{"tokenizer": "word", "encoder_positions": "relative_bias", "decoder_qk_norm": false, "init": "xavier_uniform", "warmup_steps": 1540}
Rows from block 2 of the text decoder of a small encoder-decoder audio transcriber, named by matrix and row number. Rows with one number belong to one neuron. Each number is 128 + 24 x the weight over its row's rms, rounded and kept within 0 to 255. All counts start at 0.
After each neuron's rows are labels from the 100 texts, of 14976, where the neuron reaches its largest size: "fires on" is the input token at the peak. Only what is clearly more common there than usual is listed. The data: read English sentences (LibriTTS-R).
# gate: MLP gate (decoder.blocks.2.mlp.gate.weight, 1280x320), inputs 240-319
# fc1: MLP up (decoder.blocks.2.mlp.fc1.weight, 1280x320), inputs 240-319
# fc2: MLP down (decoder.blocks.2.mlp.fc2.weight, 320x1280, transposed), outputs 240-319

gate.377 [110 113  78 128 136 140 139 145 137 161 151 138 150  84 141 110  87 131 162 167 114 137 105 150 131  91 114 124 146 131 132 155  95  80 118  96 134 160 116 140 109  85 127 123 144 106 157 140 120 158 150 127 123 113 153 129 136  94 136 107 111 126 170 144 139 151 152 129 144 111 174 126 143  94 126  87 147 118 154 160]
fc1.377 [125 119  89  98  93 152 162 113  88 127 119 127 152 115 158 152 130 144 147 169  89 160 129 203 129 135 109 103  91 115 109 114 126 127 134 151 130  99 121 113  66  91 116 128 125 139 153 101  85 145 147  81 125 152 148 132 156 102 129  84 141 105 144 118 123  86 157 115 155 142 146 145 141 131  99 107 142 145 112 169]
fc2.377 [191 101 133 116  88 155 135 136  78 164 140  95 101 125 116 132 105 128 120 160 142 146 135 127 108 173 152 110 108 124 111 113 154 120 102 124 141 115 128 121 151 107 125 161 146 115 144 120  87 133 116 145  96 183 139 140 132 143  77  79 143 163 110 132 133 128 166 127 140 128  99 126 125 154 105 137 151 121 150 111]
fires on: "<end>"

gate.42 [174 120 188 123 121 121 101 116 100 132 127 135 138 137 149 153  92  89 160 145 132 172 139 167 148 108 102 179 155 128 144 114  97 111 135 176  95  91 127 121 134 133 130  77 106 139 112 142 151 137 101 113 139 104 139 129 146 139 139 149 140 132 105 111 170 143 135 123 139 121 136 147 138 146 139 148 122 168 108 139]
fc1.42 [159 144 131 123 144 132 198 159 141 105 141 131 108 144 109 104 140 140 157 130 119 130 133  82 152 130  86 112 125 173 104 138 136 160 134 101 151 125 165 122 121 121  95 142 143 122 114  83 113 107 101 119 108 102 114 123 136 147 141  64 114 106 126 169 125 144 153 130 142 159 146  99 121 120 114 133 105 114 121 131]
fc2.42 [113  89 113 116 188  96 138 135 115 141 134 102 128 124 130 129 113 123 140 136 129 130 150 112 124 110 139 110 173  95 166 121 156 137  82 110 154 127  89 157 145 176 114 116 104 152 197  94 129 114 156  94 147  96 128 103 107 102 147 142  73 131 152 160  86 171 110 131 147 144 148 116 129 125  89 140 149 103 110 113]
fires on: "not"; "do"; "i"

gate.345 [133 136 138 123 170  94 101 111 131 143 105 128 120 115 136 115 134 167 125  94 177 130 131 155 113 112 105 148 196 146 120 146 130 132 109 125 156 145 113 142 121 130 128 145 166 145 134 143 139  95 147 124 138 135  76 165  98 109 117 131 115 140 108 116 104 162  89 141 105 146 147  92 104 137 128 148 121 144 162 123]
fc1.345 [106 175  87 115 144 148 130 144 173 119 138 170 144  87 122 144 143  85 111  87 134 134 112 137 137 167 137 147 108 133  82 129 131 153 148  89 116 121 118 181 142 157 122 116  95 130 144 150  90 118 152  96 143 174 133 110 134  92 136 166 129 132 151 136 117 130 116 137 111 113 103 122 120 110  99 127 127  89  98 124]
fc2.345 [109 110  80  97  80 152 132 151 114 167 131 148 108 122 182 122 116 109 130 128 148 129 147 118 115 139  98 155 159 139 122  94 130 127 142 144  96 109 132 128 114  93 152 132 154 108 129  93 127 163  88 113 109 136 124 122 129  95 107 141 146 107 134 145 144 113 102 142 134 109 138 108 137 143 143 136 107 137 150 108]
fires on: "ones"; "own"

gate.31 [127 132 147 128 105 130 124 121 125 111 124 147  86 143 133 113 151 141 200 146  98 181 126 113 108 111 110 147 165 102 145  87  91 165 127  96 159 130 161 141  57 139 128 199 140  83 147  96 150 164  89 108 104 112 120 116 111 107  69 127 125 106  89 128 127 149 153 159  95 143  85 135 119 135  96 123 121 136 100 101]
fc1.31 [130  80 135 131 124 135 146 114  92 120 150 137 138  65  89 127 140  96 169 130 136 136 132 154 139 129 157 109 122 130 166 140 129 116 181 114 109  93 130 164 136 109 104 102 134 109 141 133 159 111 129 136 101 144 135 122 162 115 108 166 166 132 118 130  87 142  99 107 138 107 120 104 155 134 120 116 124 110  97 135]
fc2.31 [108 171  99 149 136 102 124 165 123 167 123 109  99 137 130  88 137 148 133 131 144 158 125 129 120 126 130 135 106 149 131 142  79 135  53 100 111 192 136 143 173 127 126 111 149 155 110 119 122  88 100 106 118 148 115 147 170 150 131 122 136 101 151 127 147 128 127 110 124 138 101 130 126 157 140 160 132 128 116 138]
fires on: "not"; "see"; "of"; "day"

gate.697 [144 117 143 114 130 116  97  91 141 176 161 136 147 104 118  95 113 117 173 115 150 130 125 121 161 131 135 115 125 150  91 116 119 119 124 136 121 160 111 133 150 138 137 153  96 130 149 141 120 163 143 113 131 161 187 160 177 125 137  80 116 164  90 113 135 144 174 117  80 130 140 114 150 151 150 105 155 109  84  84]
fc1.697 [157 138 141 133 107 155 124 142 107 135 140 125 123 176 154  90 141 126 101 156 117 118 101 120 104 147 108  95 179 121 119 118 116 100 141 144 187  96 138 115 154  78 158 148 100 121 130 144 173 151  96 148 136 117  90  95 117 137 106 132 160 159 140 149 150 150 100 140 124 124 126 117  94 104 137 117 121 107 132 169]
fc2.697 [139 180 122 145 119 114 149 143 121 125 142 134  91 122  91 115 170 146 114 130 107 128 160 141 129 128 110 147 111 159  66  92 124 128 106 142 110 114 145 102  98  80 126 128 112 121 103 168 141 161 156 162 127 145 135 132 118 112 152 153 127 110 150 139 122 154  89 103 159 125 164 158 144  76 137 108 134 135 111 139]
fires on: "tell"; "now"

gate.264 [130  97 164 121 103  84 112 116 108 143  99 103 142 133 164 101 104 175 105 164  72 148 130 154 111 125 164 124 130 124 114 125 115 125 147 139 102 101 130 122 121 137  96 190 113 111 104 136 136 176 119 101 108 126 101 137  94  97 157  97 123 121 127 136 115 161 164 154 121  77 133 120  97 118 117 137 130  95 134 137]
fc1.264 [102 152 131 145 130 133  96 130 147 154 152 126 109 114 139 108 169 165 152 119 114 101 152 158 104  90 117 132 110 163 164 123 103 142  48  97 126 157 133 136 144  97  96 141 164 139 141 122 112 162 110 123 109 111 108 126 161 124 152 142 138 107 157 156 165 111 113 159 174  91 155 142 112 141 144  77 108 169  94 133]
fc2.264 [133 125 107 125 149 101 113 157 112 142 154 117 100 136 115  89 130 126 141 157 147 124 115 166 115 143 137  86 118  96 183 141 127 128 113 158 153 153  95 153 110  81  94 159 109 147 125 148 155 140  76 137  87 145 129 110 118 123 115  87  94 138 149 136 134 152 112 108 112 181 181 112 113 113 128 139 123 115 138 102]
fires on: "not"

gate.349 [101 134 104 106 123 137 115  97 128 126 141 125 118 135  90 139  80 139 126  82 126  83 133 126 148  90  81 155 142 124 106 124 142 148  95 111 143 123 166 129 148  99 119 132 123 159 101 125 144 140 158 131 139 152 164 141 142 149 131 138 106 115 147 111 146 171 100 120 121 127 125 129 115 115 114  48 182 122 103 103]
fc1.349 [ 95 132 142 135 138 149 121 131 131 137 117 114 152 101 100 143 158 123 136 132 141 170 171 140  89 107 154 117 162  70 172 151 118 121 116 140 132 155 104 132 163 119 122 123  85  99 116 118 130 138 160 124 125  97 131 151  92 164 123 154 132 145 119 162 111  95 119 150 141 138 144 123 105 114 157  95  83 118 113 157]
fc2.349 [103 157 143 157 136 177 148 134  91 176 173 179 125 152  83  96 148 155  81 117 153 117 125 134 159 105 151  95 164 135 126 124 106  79 133 125 145 126 149 129 126 123  96 120 123 154 126 129 107 167 140  81 119 108 150 127 115 110 183 128 124 130 130 131  88 159 151 129 193  78 130 129 125  77 105 158 136 103 117 102]
fires on: "how"; "each"; "so"

gate.715 [139 157 148 127 123 148  76 135 127 112 108 124  67 177 119 123 123 115  85  83 129 144 147 144 127  95 119 144 134 146  88  95 122 154  94 118  93 117 129 123 150 109  90 150 112  90 149  89  93 140 112 116 132 148 118 118 125 125 120 144 140 103 105 121 156 176 104 158 123 118 102 144  93 147 109  89 120 161  91 111]
fc1.715 [123 145 167 155  91 127  71 162 163  98  99 116 152 146  88 139 136  92 187 165 133  95 176  81 132 127 164 127  88 101 130 122 110 128 101 118 109 104 132 147  97 108 110  88 119 130 160 119 121  85 150  75 130 120 143 101 108 117 125 152 133 137 146 151 136 126 137 122  91 141 130 141 135 128 134 161 108 131 145 135]
fc2.715 [124 121 120 162 137 121 130 128 129 132 138 133 129 145 158 139 144  87 162 127 158 122 130 137 161 130 140 148 138 104 199 156  99 119 118 188 138 100 145  86 138 124 101 129 119 129 117 118 106 116 131 108 120 121 122  88 130 117  59 120 124 131 126 135 122 131 157 118 138  91 148 147 145 157 150 164 131  63 141  80]
fires on: "and"; "this"

gate.670 [ 92 118 110  99 143 114 122 134 137 159 125 112 124 114 103 143 107 128 159 146 168 115 104 112 129 169 102 145 124 137 140 104 126 155 151 125 130 103  94 158 148 102 168 132 185  95 126 114 116 148 182 132 149 128 145 132  81  68  89 111 138 172 126 145 151 154 108  96 121 130 157 113 135 145 154 136 135 137 115 126]
fc1.670 [122  84 101 133 134  85 132 123  92 136  87 122  98 175 129 131 135  73 139 142 109  78 130 188 161 155 130 105 129  95 113 172 108 144 125 152 128 128 120 135 101 102 109  96 106 120 116 131 132 116  93 111 136 149 129  81 117 145 137 105 137 134 113 183 132 120 123 120 148 126 142 115 117 120  93 131 158 118 158 154]
fc2.670 [136 187  98  92 156 135 102 130 163  57 159 116 129 111 158 141 106  90 162 125 129 134  84 123 171 181  71  84 125 153  98 122 151 163 125 143 112  91 143  89 135 119 139 148 119 167 116  91  95 105 125 101 124 140 129 119 101 140 144 143 138 159  97 142 131 105 134 155 113 128 158 159  91 112 117 137  69 125  98 145]
fires on: "were"; "was"; "or"

gate.669 [ 92 145 138 157  98  92 115 131 132 127 139 130 197 129 136 103 124 128 116  86 139 137  97 136 124 122 146 171 144 147  94 129 140 137 124 107 130 143 110 123 136 110 125 112 126 132 117 150 122 193 168  97 103 121 123 122 154 169 122 150 127  72 160 161 101 166 178 149 138 142 140 189 151 122 130 118  72 131 168 109]
fc1.669 [152 131 153 145 136  91 128 115  71 115 138 154 167 108 125 125 130 171 124  85  84 135 167 142 121 138 113 161 107 145 139 123 116 130  75 124 133 134 174  78 134 136 136 113 126 128 113 142 126  78 122 178 102 118  74 138 155 140  58 119 129 111 143 118 149 183 139 115 130 119 111 130 167 135 156 140  85 136 133 123]
fc2.669 [ 93 120 135 151  59 149 118 115 128 113 144  88 146 103 136 167 123 110 158  99 139 125 129  99 116 117 129 127 120 150 136 111 147 102 109  91 152 156 130 117 173 149  94 117 108 104 125 110 120 127 148 137 135 115  88 124 140 133 105 122 162 138 154 145 123  71 108 157 112 169 126 114 124 125 116 129 113  84 120 151]
fires on: "and"; "captain"; "once"

gate.348 [134 110 142 109 107  66 105 109 147 101 139 148 105 126 195 126 153 112 162 129 155 138 176 147 141 107 154 134 160 120 104 106 143 116 127 124 144 136  92 158 100 149 132 116 154 129 146 117 129 124 128 154 125 114 144 131 110 101 131 131  89 122 129 131 133 162 104 124 138 159 120  74 144 130 134 132 132  81 112 154]
fc1.348 [126 169 111 146 149 125 157 129 150 144 149  89 134 140 148 146 115 135 124 128 119 177 133 114 115 118 144 133 153 144  90 149 137 142  55 131 118 168 103 141 166 116 115 137 150 124  96 143  91 164 158 136 142 105 101 180 129 102 100 138 114 121 105 108 136 130 110 121 133 142 148  92 146 138 117 116 119 150 140 125]
fc2.348 [ 86 116 143 130 126 142 133 115 127 135 132 126 136 121 136 141 133 130 163 124 113 118  81 103 125  71 117 159  91 128  86 151 158 128 124 120 123 127  97 160 137 131 159 111 134 130 131 194 116 125 114 140 157 117 172 179 134 117 112 110 121 153 128 175 106 152  98 116 106  84 132 124 114 132 180 127 129 108 136 160]
fires on: "do"; "was"; "you"

gate.437 [137 103 142  83 114 136 101 142 127 153 154 104  86 107 110 124 139 144 125 151 145 147 112 101 108 155 110 141 130 126 138 159 137 108 138 156 106 157 137 177 128 113 121 147 106 108 137 111 163 155 149 169 141 169 147 130 132 132 134 106 110 149 131 119 127 148 138 142 122 168 158 118 136 123 143 130 174 103 157 127]
fc1.437 [111 119 129 111 139 110 114 110  88 166 110 126  91 123 136 150 132 126 117 151 160 143 135 160 146 102 116 133 138 165 106 103 119 142 128  90  90  65 124 103 118 100 126 142 165 140  92 155 136 150  99  93  99  59 131 153 108  89 153 113 101 110 125 100 120 122 137 114 153 120 142 119 138 130 126 112 119 141 151 137]
fc2.437 [ 87 127 110 119  75 160 128 153 157 121 119 130 120 109 114 124 121 140  74 131  73 120 141 139 127 109 156 107 126 130 131 159 146 108 123 117 148 125 143 141 131 124 145 139 121 149 113 139 100 106 201 110 131 160 112 169 133 158 130 124 124 111 105 164 138  85 156 129 169 112 101 157 145 120 117 122 143 123 182 135]
fires on: "not"; "so"; "shall"; "all"

gate.77 [ 90 120 118 128 126 113 155 111 131  99 145 121 160  79 121 155 109  78 148 155 141 109  81 133 135  82 134 148 130 137 151 123 139 106 158  87 126 147 120 135 136 138 119 131 141 134 130 156 110 158 110 109 121 112 138 170 120 142 147 138 137 127  75 100 151 136 150 152 103 124 111 100 111 154 103 120 154 130 138 117]
fc1.77 [124  82 161 105 139 108 135 117 129 130 126  97 108 136 128 174 116 108 121 128 150 133 131 102  63 155 158 155  93 140 133 139  74 115 151  95 118 108 105 139 140 121 156 152 128 140  75 142 128 108 147  97 127 126 135 117 114 145 124  94 117 156 115 140 106 135  98  51 135 110  73 105 133 114 152 114 132 117 138 124]
fc2.77 [110 101 106 122 131 123 109 109 155 110 128 117 108 145  97 189 124 162 131 119 109 139 115  96  92 158 107 119  81 108 151 101 110 127 157 140 140 119 141 142 144 166 110 130 173 143 129  95 116 160 151 133 122  95 154 106  74 133 118 119 131 118 119 147 106 180 159 129 114 101  87  47 108 130 121 121 137 158 182 173]
fires on: "not"

gate.559 [ 35 177 123 125 105 126 137 139 117 117 123 149 125 149 132 116  95  82 122 144 157 141 121 141 148 149 124 161 104 101 161 149  85 143 121 153 157 159 126 155 135 117 147 100  82 142 138 155 135 128 174 130 143 129  88 121  99  58 115 174  91  87 147 143 104 125 139 149 109 114 140 112 131 101 135 128 147 129 128 106]
fc1.559 [124 155 121 142 169  95 128 147 160 136 131 104 120 127 110 145 105 143 124 111 118 115 117  98 157 132 162 140 105  83 107 153 157 102 129 157 114 113 141 112 118 135 129 123 115  88 123 151  85 142 112 151 137 117  85 115 143 115  93 115 147 113 165 120 138 138 111 105 137 123 120  82 128 140 113 156 178 119 168 157]
fc2.559 [120 110 166 142 111 152 151 128 108  91 136 111 125 115 170 108 140  65  93 139 141 151 142 115 144 118 149 137 123 184 132 128 100 143 170 112 100 134 186 152 130 118 143 108 102 172 121 154 148 120 129 126 120 138 113 136 147 105 116 137  76 117 110 130 110 132 123 145 115 101 115 155 162 132 115 127 198 154 110 100]
fires on: "and"; "make"

gate.654 [106 141 143 130 142 137 130 125 154 142 140 149 130 155 124 113 106 112 177 178 175 124 112  99 140 150 123 157 145 119  96 110 143 138 121 103 119 149 127 180 180 116 150 111 117 126 149  86 153 147 164 118 135 160 152 124 154 162 138 137  61 123 129 165 123 160 177 132 167 143 108 119 139 126 108 114 126 129 160 101]
fc1.654 [ 91 124 139 192 137 144  67 138 124  90  91 123 131 146 121 142 146  96  96 151 109 170 104 158 102 159 134 115 106 137 160  75 105 129 141 135 139 115 101 133 131 200 103 166  98 113 135 120  90 129 141 148 111 151  53 138 133 156 179 157 151 124 121 138 138 165 136 132 137 126  96 165 118  92 149 117  99 112 109 125]
fc2.654 [126 124 125 112 135 121 151 104 110 118 139 123 151 126 134 157 167 127  82 110 149  77 106 135  98 104 130 151 130 120 125 113 130 111 175 122 111 107 134 121 129 163 118 141  98 121 127 169  62 169  89 116  90 129 110  93 121 146 103 124 167 130 124 138  80 158  92 112 121 106 116 101 129 101 120 128 111 111 107 155]
fires on: "do"

gate.376 [114 126 158 109 121  74 152 115 129 123 133 109 142 132 131 138 121 108  97 133 152  99 111 124 125 175 103 142 156 124 140 121 106 145 129 110 156 206 143 152 139 117 116 105  94 121 129 176 170 130 121 102 123 121 166 173 112 127 120 145 106 155 120 127 142 153 152 104 139 167 109 144 123 139 163  89 161 139 154 106]
fc1.376 [131 119 119  98  96 149 153 135 104 109 123 117 149 133 121 119 127  92 141 140 145 216 119 172 137 164 149 128 102 164  95 118 145 168 135 145 101 119 140 137 141 133 136 142 126 103 136 129  92  71 163 149 150 139 116  99 155 157 199 144 137 140 110 155 125 161 110 145  91  85  88 124 148 142 131 142 125 127 116 131]
fc2.376 [180  91 114 140  84 134 113 112 112 178 125 128 132 140 180 136 122 130 122 121 123  69 127 150 100 115 158 120 124  99 145 128 147 111 183 163 109  98 118 133 131 136 157 148 100  69  68 127 129 150  66 130 129 124 125 111 125 100  98 134 148 178 108 108 123 117 116 122 121 108 119 119 128 146 148 141 122  84 117 144]
fires on: "do"; "because"; "since"; "after"

gate.273 [144 131 132  99  97 131 159 150  93 123 118  81 114 114 122 183 133 101 125 148 123 120 140  89  88 108 130 135 159 108 142 116 127 185  83 120 151 169 139 153 107 141 145 144 112 133 151 128 161 166 139 135 143 154 104 100 102 154 132 162 119 115 144 185 106 169 121 154 122 150 158 139 136 171 136  94 138  90 119 108]
fc1.273 [105 140  96 139 148 129 116 128 124 128 146 173 138 138  83 151 130 139 120 117 135 137 120 144 171 129 122 185 119 174 152 117 161 182 109  91 151 121 164 130 117  95 151 150 152 119 144 142 113 140 113 129 121 107 107 156 122 138 120  86 148 121 136 144 125 120 111 122 175 145 109 131  99 122 127 112 131 214 163 139]
fc2.273 [126 188 114 162 151 127 132 166 160 129 119 133 115 199 165  92  96  95 163 162 109 142 105 122  99 124  99 104 124 123 124 116 147 160 118 108 141 145 132 140 100 137 131 110 173 115 188 121  96 148  88 120 129 181 119 147 190 131 157  65 160 132 125 127 137 122 126 146 120 111 124 127 104 148 112 122 118 131 147 123]
fires on: "saw"; "took"

gate.523 [154  86 113 109 101 137 152 105 124 182 115 110 155  99  96 168 129 161 134  92 119 125 137 114 118 131 107 140 125  64 103 109 160  84 143 146 124 160 126 166  87 139 128  82 117 101 116 159 136 158 136 120 134 128 187 133 128 108 131 145 104 126 122 119 132 167 114 128  96 109 153 108 154  99 115 143 130 139 157 158]
fc1.523 [103 104 135 127 147 135 148 126  89 132 169 173 109 107 134 121 117  82 163 130 140 131 147 123 153 120 156 139 129 182 112 158  93  84 137 138 106  73 139 106 156  88 141 119 144 171  89 166 137 100 114 179 130 106 116 139 140 124 120  98 131 186 136  94 155  92 131 145 161  96 144 129 100 148 135 156 155  92 113 115]
fc2.523 [ 96 185 130 131 146 128  82 119  92 109 120 149 125 132  95 148 143 115 129 154 146 133  84  82 130 144 124 140 141 150  75 123 105 111  99 160 141 126 137 122 127 145 122 120 114 118 147 160 150 118 182 152 139 136 132  96 136 101 138 133 110 166 140 138 135 140 136 124 115 159 162 128 129 140  80 111  78 119 117 111]
fires on: "not"; "don't"

gate.461 [107 141 151 101  99 130 125 136 166 116 158 145 108 152 145 115 101 142 155 117 152 137 138 169 172  93 117 116  87 128 166 135 126 161  84 139 109 122 109 137 143 121  93 190  75 107 153 124 143 121 168 165 171 154 113  96 152 171 146  82 100 111 136 148 136 134 143 167 113 127 135  97 105 103 135 123 139  96 150  93]
fc1.461 [113 111 141 161 121 107 137 116 167  86 145 161 100 124 150 119 140 181 130  80 154 131 139 116 138  85 125  99 106 114 141 132 122 131 101 116 146 117 136  96  98 110 117 146 110 165 104 120 156 146 145  93 103 136 187 153 136 167 111  93 103 148 166 139 138 108 118 112 157 128 143 133 117  99 145 146 100 115 170 113]
fc2.461 [143 154 115 150 132 134 106 156 107 114 157 132 119 119 105 131 112 119 102  94 111  99 131 114 152 113 130 144 119 129 143 119 110 124 187 147 104  97 122 143 131 122 105  90 162 114 132  77  91 175 150 102 110 143 145 112 130 112 160 121 119 140 129 116 115 114 107 155 162 128 131  98 128  96 126 144  83 104 130 113]
fires on: "how"

gate.404 [117  91 146 140 118 144 143 115 122 123 129 139 159 138 114 161  83 112 112 175 153 103 146 110 157 150  88 116 184 132  84 114 136 149 104 108 121 118 111 150 120 126 134 130  97 137 130 142 178 148 143 124 118 100 139 129 132 122 157 171 124 154 164 141  83 146 111 108 101 121 119 146  91 136 116 143 150  93 109 154]
fc1.404 [169 159 142 191 140 144  86 129 110 128 120 132 128 154 144  87 119 151  78 113  98  79 163  81 111 127 111 124 140  87  97 130 119  91 108 114 122 142 139 112 122 117 121  83 131 132  92 122  89  93 124  79 129  95 167 144 148 152 125 122 120 145 131 106 138 134 123 142 124 123 127 107 108 155 125 115 108 133 110 172]
fc2.404 [147 134 158  85 157 133 109 115 100 118 107 147 154 117 112 125 158 103 115 133 147 116 123 137 120 164 111  95  98 118 122 131 104 153  90 136 138 132 109 165  98 114 146 137 108 132 138 151 112  65 137 138 143 121  85 115 149 123 102 141 144 135 161 137 122 153  98  86  68 150 151 161  96  98 110  98 108 123 115 145]
fires on: "tell"; "so"; "such"

gate.191 [136 165 138  98 140 140 128 118 137 101 122 112 134 160 140 160 111 127 133 135 133 112 126  99 128 124 142 178 139 146 147  81 155 143 127 133 176 174 112 154 129  93  90 124 139 128 117 132 125 141 127 148 157 151 120 104 106 147 160 161  82 116 127 156 107 146 104 123 103  95 106 148 151 103 131 170 138 136 148 109]
fc1.191 [153 143 143 141 128 101  77 101 127 163 150 125 142 134 144 133 172 137 136 121 104 104 126 117 154 115 135 105 110 104  94 148 115  88 124  84 119 158 154 143 104  88 134 138 137 147 150 150 114 123 135 131 151 143 169 178 117 155  86 131 129 148 118 150 104  97 110 124 100  86 106  84 120 163 105  97 124 125 107 137]
fc2.191 [124 114  95 146  68 122 139 136 157  77 114 151 139 140 110 148 124 120 166  96 105 104 139  94 137 116 107 151 114 167 131 118 131 122 109 134 153 129 122 150 133 126 120 109 134 111 130 156 163 134 148 161 129 147 148 103 105 110 135 134 132 140 106  86 199 150 152 165 127 127 110 189  95 131 148 170 110 156 141  93]
fires on: "and"

gate.137 [114 134 140 162 143 114 170 120 130 170 126 137 142 148 135 106 143 165 134 125 111 139 144 167 119 150 154  95 124 154 119 150 131 129 158 116 139 174 122 109 122 137 193 111 104  94 131 130 135 140 135  99 156 109 173 173 120 134  79 164 103 130 146  96 105 150 110 117 136 124 111 144 123  92 103 134 106 109 180 124]
fc1.137 [144 168 169 137 122 128 125 115 106  70 123 165 105 158 126 150  99 123 110 163 127 134 153 161 130 144 116 112 102 141 116  82 123 122 150  96 146 146 111 133 130 135 167 147 130  98 100  90 134  64 154 133 166 115 172 111  95 135 172 133 106 118 175 141 107 125 125  93 131 110 126 188 130 146 153  93 156 122 102 121]
fc2.137 [120 153 103 164 131 138 121 113  95 108 150 127 125 147 142 152 132  74 142 136 104 128 149 140 139 126  81 121 146 137 151 139  85 113 137 144 146 102 127  54 152 126 135 100 133 126 119 152 134 111  84 150 122 122 127  64 149 117 144 133 114 163 146  78 147 118 131 117  95 130 112 131 152 131 114  93  92 169 150 125]
fires on: "<end>"; "people"

gate.299 [107 137  94  89 127 137 133 133 135 151 139 126 127 125 125  90 143 124 181 169 162  93 114 121 134 113 117 170 148 130 131  79 143 168 132 104 118 175  82 170 131 135 121 131 137 106 122 106 125 168 107  93 140 132 122 101 107 151 151 159  93 126 104 190 115 206 128 151 157  96 141  90 148 149 158 100 110 116 115 117]
fc1.299 [119 137 159 116 138  89 116 142 103 155 145 144  97  98 112 154 112 130  94 116 109 106 134 157 170  91 116 145 110 146 163 151 114 115 121 135 117 106 149  88 165  79 115 138 106 137 101 186 128  98 146 195  95 169 124 110 149 105 109 123 137 101 134 108 153  86 146 153 133 172 131 137 101 133 166 122 114 150 154 113]
fc2.299 [120 169 122 159 174 100 125 130 141  90 154 140 131 179 125 110 125  94 153 128 130 128  89 125 201 130  71 123 115 132 157  90 137 135 106 137 153 124 136 158  93 152 116 151 120 125 115 123  94  98 139 117 140 162 142 134 169 106 123  96 130 101 123 167 162  92 171 104 126 127 131 104  94 144 150 113 147 121 134  97]
fires on: "saw"; "said"; "she"

gate.283 [103 124 135 113  86 144  90 143 178  97 100  90 132 149 159 125 133 111 169 148 160 143 178 154 136 174 121 144 163 133 121 154 114 122 107 152 136 130 107 182 154  92 115 105 111 147 115 102 156 150 137 127 183 140 121 107 190 167 163 157 134 123 139 104 114 132 151 102 137 108 133 112 124 147 133  94 121 140 154 137]
fc1.283 [123 126 126 114 103 143 127 163 135 114 132  96 116  99 120 111 150 155 139 115 130 147 149 136 133 158 133 124  94 130 128  80 131 110 128 122 151 112  97  92 120 155  87 111 147  82 203 104 124 133 179 132 112 152 127 113 143 122 131 106 125 128 156 164 176 138 164 143 126 136 126 128 111 149 100 119 110 131 105 149]
fc2.283 [138 101 167 121 127 156 143 153 136 143 121 120 123 103 118  80 118 182  84 133 139 137 119  83 137 100 143  55 108 144 135 124 102 122 133 109 172 158 114  89 107 149 105 136 114 136 111 107 124 125 149 147 129 125 108 127 105 135 123  86 122 119 100 150  84 195 111 144 144 110 120 100 122 145 103 118 100 105 129 115]
fires on: "saw"; "said"

gate.315 [ 74 118 133 122 142 125 126 123 160 151 117 127 150 134 101 143  54 143 135 104 124 119 133 106 109 149 143 148 119  78 134 134 159 133 111 138 145 138 120 124 159 113 152 125 129 108  87 144 147 145 152 147 142 156 125 138 139 143 104 116 132 125 161 138 137 117 160 105 117 148 118 146 165  90 121  93 165 126  91 130]
fc1.315 [176 103 152 161 122 166 157 134 157 137 146 134 142  84 142 158 126 162 158 122 103 145 109 106 142 100 136 111 110 170 101 128 177 164 140 133 106  82 110  78 137 138 127 116 165 116 149 122 134 129 123 131 136 117 121  79 127 138 136 110 156 156 131 115 119 167 115 109 113 105  95 131  83 118 132 138 156 141 152 158]
fc2.315 [118  97 124 131 153 143  83 119 174 111 131 156 163  92 137 157 159 111 154 136 107 105 111 144 109 163  99 120 155  84 103 118 141 148 151 175 108  90 113 145 136 139 136 120 110  88  81  99 131 127 104 129 161 155 110  69  61 159 114 141 125 141 159 133 125 182 142 107 111 150 120  97 106 154  88 117  91 129 136 197]
fires on: "and"; "than"; "because"

gate.585 [126 117 144 140 155 172 153 115 119 171 169  97 107 123 134 107 145 152 148 117 120 159 111 116 147 108 141 105 131 145 114 122 111 107 172 121 115 157 123 125 123 124 135 119 106 117  86 149 154 126 147 138 159  83 108 141 120 102 132 137  86 113 129 132 126 146 149 112 184 158 146 110 127 127 205  90 141 132 176 127]
fc1.585 [134 125 119 121 126 110 101 135 144 130  83 114 143 138 107 158 150 154 135  95  96 161 112  74 124 126 108  93 163 161 143 154 101 107 174 143  71 125 105 170 102 140 115 157  84 161 117 159 151 130 157 135 135 168 185 143 102 152 120 120 120 122 106  96 157 132 137 138 151 134 124 146 103 145 137  84 122 117 120 147]
fc2.585 [158 118 155  89 129  76  86 136 136 174 109 144 148 141 105 107 124 104 178 105 102 149 160  94 125 137 137 125 124 177 149 135 106  88 139 146 121 129  97 132 136 120 137 129  94 150 131 107 135 177 126 112 161 161 148 112  88 124 113  96 148 129 107 114 143  86 127 110 148 159 103  96 122 118 132 112 119 149 144 139]
fires on: "<end>"; "me"